Weights of a small image classifier.
Model: 2.14M parameters, 48-pixel images, arch repvgg, norm groupnorm, activation gelu, depths [3, 3, 3], widths [80, 128, 240].
Training: adamw at rate 0.0027, batches of 128, held-out accuracy 94%.
Data: trained on microscope photos of single blood and bone marrow cells, 97085 training examples, 26.4 epochs.
Rows from block 3 of a small image classifier, named by matrix and row number. Rows with one number belong to one channel. Each number is 50 + 12 x the weight over its row's rms, rounded and kept within 0 to 99. All counts start at 0. After the name is the row's rms in percent of the matrix's.
After each channel's rows are labels from the 100 images, of 14976, where the channel reaches its highest value: "colour at peak" is the nearest of a few named colours to the mean colour under the peak. Only what is clearly more common there than usual is listed. The data: microscope photos of single blood and bone marrow cells.
# c3: 3x3 conv, stride 2 (model.blocks.3.c3.weight, 128x80x3x3, standardized in use, each kernel summed), inputs 0-79
# c1: pointwise conv, stride 2 (model.blocks.3.c1.weight, 128x80x1x1, standardized in use), inputs 0-79

c3.116 103:69 68 43 67 49 37 48 70 59 49 80 63 44 47 43 45 42 49 39 48 50 42 40 37 49 41 29 31 43 53 68 48 59 58 50 58 48 41 46 81 68 42 50 43 41 40 22 45 49 72 60 41 51 71 69 55 60 55 26 42 27 39 54 52 35 51 49 42 54 60 43 43 45 51 54 35 39 41 62 39
c1.116 096:75 59 43 71 48 43 54 64 59 47 80 58 42 49 49 20 40 45 34 44 49 40 29 37 43 35 38 28 45 59 64 47 55 58 44 52 49 36 51 69 72 43 49 48 46 36 28 44 44 73 52 40 56 64 53 51 62 52 34 53 29 24 52 53 33 42 54 50 59 65 46 48 51 44 51 33 48 42 65 47
colour at peak: grey

c3.52 074:63 67 77 30 58 55 58 55 45 44 38 37 54 51 50 54 36 26 42 59 30 46 51 56 42 56 62 46 49 56 46 34 58 45 61 41 65 57 62 44 54 57 73 59 70 59 36 58 66 58 45 45 51 51 30 39 29 59 63 28 26 39 35 50 41 66 36 32 59 36 47 54 38 48 60 34 71 40 59 44
c1.52 099:39 52 40 34 65 61 63 49 62 52 34 48 43 38 47 56 41 49 54 58 51 50 36 73 43 60 23 60 51 67 50 53 68 49 69 51 74 56 71 45 42 54 55 50 66 59 45 63 70 53 53 35 48 64 52 42 40 39 61 41 33 49 28 51 33 54 29 36 27 41 41 59 56 55 59 38 44 19 62 58
colour at peak: purple

c3.20 108:24 49 25 51 27 49 51 24 53 62 57 54 15 56 40 42 45 56 45 28 70 50 58 52 42 45 55 50 53 61 57 66 43 62 47 56 38 25 49 49 48 63 43 56 50 36 72 53 58 39 64 59 43 48 66 65 62 49 55 66 57 45 50 47 67 52 60 34 34 39 37 51 53 72 43 64 58 44 65 57
c1.20 104:34 53 36 52 30 48 42 21 48 58 61 52 27 63 46 45 46 57 48 24 64 57 55 48 46 45 59 58 46 65 61 62 48 56 53 58 46 18 36 53 51 60 44 57 46 39 82 57 55 50 64 61 33 50 65 72 67 53 44 64 59 40 52 47 65 49 55 43 23 34 44 52 44 63 47 67 47 43 65 63
colour at peak: blue

c3.123 092:72 59 44 70 54 49 61 62 56 54 77 52 39 64 52 40 38 70 46 48 57 63 49 45 40 52 24 38 48 52 61 50 30 40 24 49 49 47 36 52 62 26 40 46 42 43 20 39 60 48 39 29 52 30 61 61 62 45 51 50 76 63 38 41 44 54 61 60 60 44 54 31 49 52 57 46 54 65 56 36
c1.123 098:70 59 55 87 33 60 54 74 53 55 60 57 33 70 53 35 42 59 45 46 55 67 60 42 46 54 37 43 52 40 55 48 30 40 23 46 41 37 26 52 65 25 41 56 42 38 32 35 55 42 41 35 48 35 51 58 65 38 48 55 71 52 43 42 53 59 54 48 69 44 47 35 48 52 56 47 54 62 59 45
colour at peak: purple; blue

c3.60 103:28 45 68 29 46 53 57 47 45 40 37 52 47 32 31 66 69 56 51 41 58 51 25 46 55 61 41 49 61 53 29 45 65 34 67 61 60 42 43 37 39 47 42 35 34 74 39 51 52 40 53 20 52 31 46 44 32 57 52 54 42 55 30 38 31 51 56 65 48 53 62 45 41 54 51 60 44 44 59 26
c1.60 111:35 44 59 14 42 57 52 52 53 42 34 64 49 40 46 59 58 52 49 43 65 49 33 53 47 70 46 41 53 61 46 49 61 21 65 42 55 32 49 48 51 44 60 42 53 61 49 56 44 52 57 12 53 26 47 52 41 64 61 59 41 44 22 40 36 49 55 57 55 56 54 45 40 52 48 57 54 38 58 12
colour at peak: purple

c3.31 108:47 27 64 50 38 43 50 69 55 38 53 66 67 41 49 51 58 39 42 61 38 47 43 50 63 44 61 57 51 51 60 41 44 61 64 58 66 40 64 38 70 53 40 54 51 46 43 32 55 44 49 48 18 52 50 62 34 54 53 44 55 21 56 54 42 51 43 41 37 34 49 69 76 33 23 50 47 51 80 65
c1.31 102:48 22 54 42 22 44 51 59 72 52 59 59 54 39 49 58 61 44 46 59 49 52 40 56 66 30 54 52 47 57 61 45 50 62 75 53 59 34 55 43 65 50 26 62 48 42 47 44 53 52 50 38 26 56 49 67 35 66 35 40 47 21 38 53 34 45 41 41 42 28 54 61 72 46 36 52 37 55 68 62
colour at peak: purple; blue

c3.63 110:59 64 58 35 61 41 61 56 55 55 62 56 58 69 71 15 27 63 49 35 54 56 51 42 31 42 52 57 49 46 66 54 27 27 22 51 52 35 50 71 69 48 45 51 56 48 47 35 41 67 38 55 33 40 40 54 52 41 53 43 66 50 55 45 69 49 38 70 51 36 45 63 55 44 62 46 49 62 45 35
c1.63 105:55 62 58 34 54 47 48 47 66 59 62 63 59 77 71 06 39 60 41 30 48 52 44 36 37 45 51 53 48 50 64 51 40 10 30 43 51 44 33 64 75 47 44 61 55 44 52 42 34 57 46 51 37 55 39 55 59 49 46 48 52 49 52 59 65 49 33 61 46 37 46 58 53 42 60 47 52 60 44 46
colour at peak: purple

c3.32 089:43 55 46 71 45 60 37 46 38 40 62 61 47 51 43 43 59 43 61 34 71 56 54 62 54 83 64 51 41 57 45 48 62 17 67 67 61 48 52 40 12 25 58 42 45 42 37 48 41 40 27 50 51 36 55 41 63 33 41 41 55 48 55 43 49 59 53 60 66 53 65 48 41 57 53 59 57 49 65 40
c1.32 094:24 56 34 64 46 52 45 48 44 43 76 63 47 56 38 48 54 56 57 25 54 56 49 62 55 65 62 41 46 50 61 51 63 32 66 83 61 55 46 44 35 34 31 58 50 46 43 44 42 31 36 38 46 48 51 62 60 31 27 33 52 54 55 42 52 46 30 50 54 42 83 66 51 57 47 57 42 52 66 40
colour at peak: blue

c3.86 089:36 44 52 36 58 39 39 49 71 42 48 41 72 35 64 57 51 46 58 54 50 41 58 76 47 38 66 54 37 55 61 30 41 61 56 64 65 54 24 46 54 40 42 79 41 24 53 54 52 47 55 60 58 58 49 62 59 68 42 40 41 40 58 44 43 38 30 48 49 42 48 41 78 55 56 54 16 47 51 49
c1.86 100:39 49 45 29 45 41 29 47 66 48 62 51 54 55 57 49 44 59 50 53 45 46 61 60 51 39 62 52 52 45 60 38 30 58 49 68 61 41 08 54 53 55 37 76 44 36 52 59 57 42 54 59 74 45 44 63 55 75 33 45 41 36 64 56 29 40 55 30 60 56 53 28 52 51 47 46 26 67 50 43
colour at peak: purple

c3.19 109:20 37 23 46 42 46 45 47 50 52 52 46 52 43 63 44 38 37 27 41 72 56 69 45 68 22 68 68 79 60 64 49 53 41 54 49 42 47 50 47 44 79 44 56 61 48 70 50 58 55 57 60 37 56 62 61 55 52 52 42 53 46 51 46 41 55 38 40 49 25 50 53 51 59 36 56 35 55 56 74
c1.19 095:30 55 34 54 37 40 49 49 42 52 48 55 38 42 56 47 26 34 23 32 76 59 66 36 67 41 56 69 76 49 63 51 53 20 52 59 48 51 45 56 44 83 43 49 61 64 52 51 54 60 55 57 39 52 61 55 52 37 46 28 61 51 56 32 52 53 38 51 47 28 54 43 48 59 39 47 43 61 58 60
colour at peak: blue; black

c3.69 107:46 51 29 36 38 76 28 48 18 52 65 49 61 74 60 48 48 30 56 61 51 61 56 55 40 33 75 53 47 49 62 49 50 47 43 37 76 63 53 75 40 64 47 48 59 44 55 48 62 43 64 51 62 56 52 48 52 33 43 44 49 48 49 48 26 63 48 24 46 45 62 59 51 67 54 53 55 52 69 52
c1.69 103:45 51 41 45 20 75 36 47 10 57 57 53 60 74 66 49 49 32 47 59 52 62 61 52 44 38 62 59 53 30 74 46 48 50 39 34 67 72 52 67 47 63 40 43 55 47 55 48 57 31 60 47 67 47 53 42 49 43 38 48 43 47 56 53 25 64 57 36 55 49 49 54 46 58 54 47 70 48 66 47
colour at peak: purple

c3.67 098:43 58 71 40 61 50 41 58 49 39 54 53 76 47 62 47 48 55 39 53 56 40 54 41 36 58 47 34 47 45 59 26 69 31 51 53 57 50 49 43 49 35 36 43 43 45 46 49 44 44 49 59 52 10 34 45 26 57 58 53 54 75 67 32 66 69 55 79 61 58 49 39 29 55 45 52 36 60 51 47
c1.67 104:37 51 62 52 61 41 48 55 58 32 60 56 66 39 48 57 54 48 33 56 59 37 42 46 57 51 51 33 51 44 42 30 65 13 59 56 48 52 49 34 47 45 37 35 51 58 30 63 48 48 48 49 43 18 41 54 23 61 54 35 55 61 53 37 63 68 47 62 62 49 53 47 33 54 50 55 40 73 56 17
colour at peak: pink

c3.92 100:56 49 39 30 47 63 60 32 43 40 50 47 21 58 38 72 41 70 58 29 22 57 37 52 37 45 50 43 64 58 31 60 38 41 37 62 58 44 61 62 66 59 68 67 72 45 55 56 51 64 60 65 49 61 52 49 46 46 48 39 27 29 41 56 51 56 42 56 45 43 42 62 44 55 62 45 44 53 38 27
c1.92 104:64 53 42 32 51 60 55 31 39 52 47 47 35 65 31 58 40 71 59 37 23 63 48 46 26 52 62 43 59 61 37 51 30 58 41 64 57 32 56 49 65 63 75 51 66 50 50 54 50 64 55 63 60 55 47 46 35 43 49 51 31 29 45 57 62 49 56 67 27 59 52 44 43 41 55 38 43 60 29 28
colour at peak: purple

c3.117 110:32 64 49 44 36 58 70 39 52 59 50 63 37 48 47 53 59 75 49 30 80 60 36 45 57 68 32 52 61 52 49 67 58 42 58 44 69 38 41 54 39 36 26 47 38 50 42 52 55 35 36 26 61 32 58 54 33 38 56 47 56 64 45 46 49 59 53 74 45 52 57 45 46 45 33 61 52 41 69 31
c1.117 095:18 54 40 39 40 55 68 32 57 47 45 64 38 44 48 54 55 73 54 33 64 60 30 53 50 66 26 51 61 55 55 68 60 43 56 52 75 40 44 54 39 44 29 46 42 57 46 58 57 47 46 33 61 42 59 48 42 39 55 53 59 66 54 41 40 53 43 72 36 63 61 49 57 43 31 58 43 21 66 35
colour at peak: pink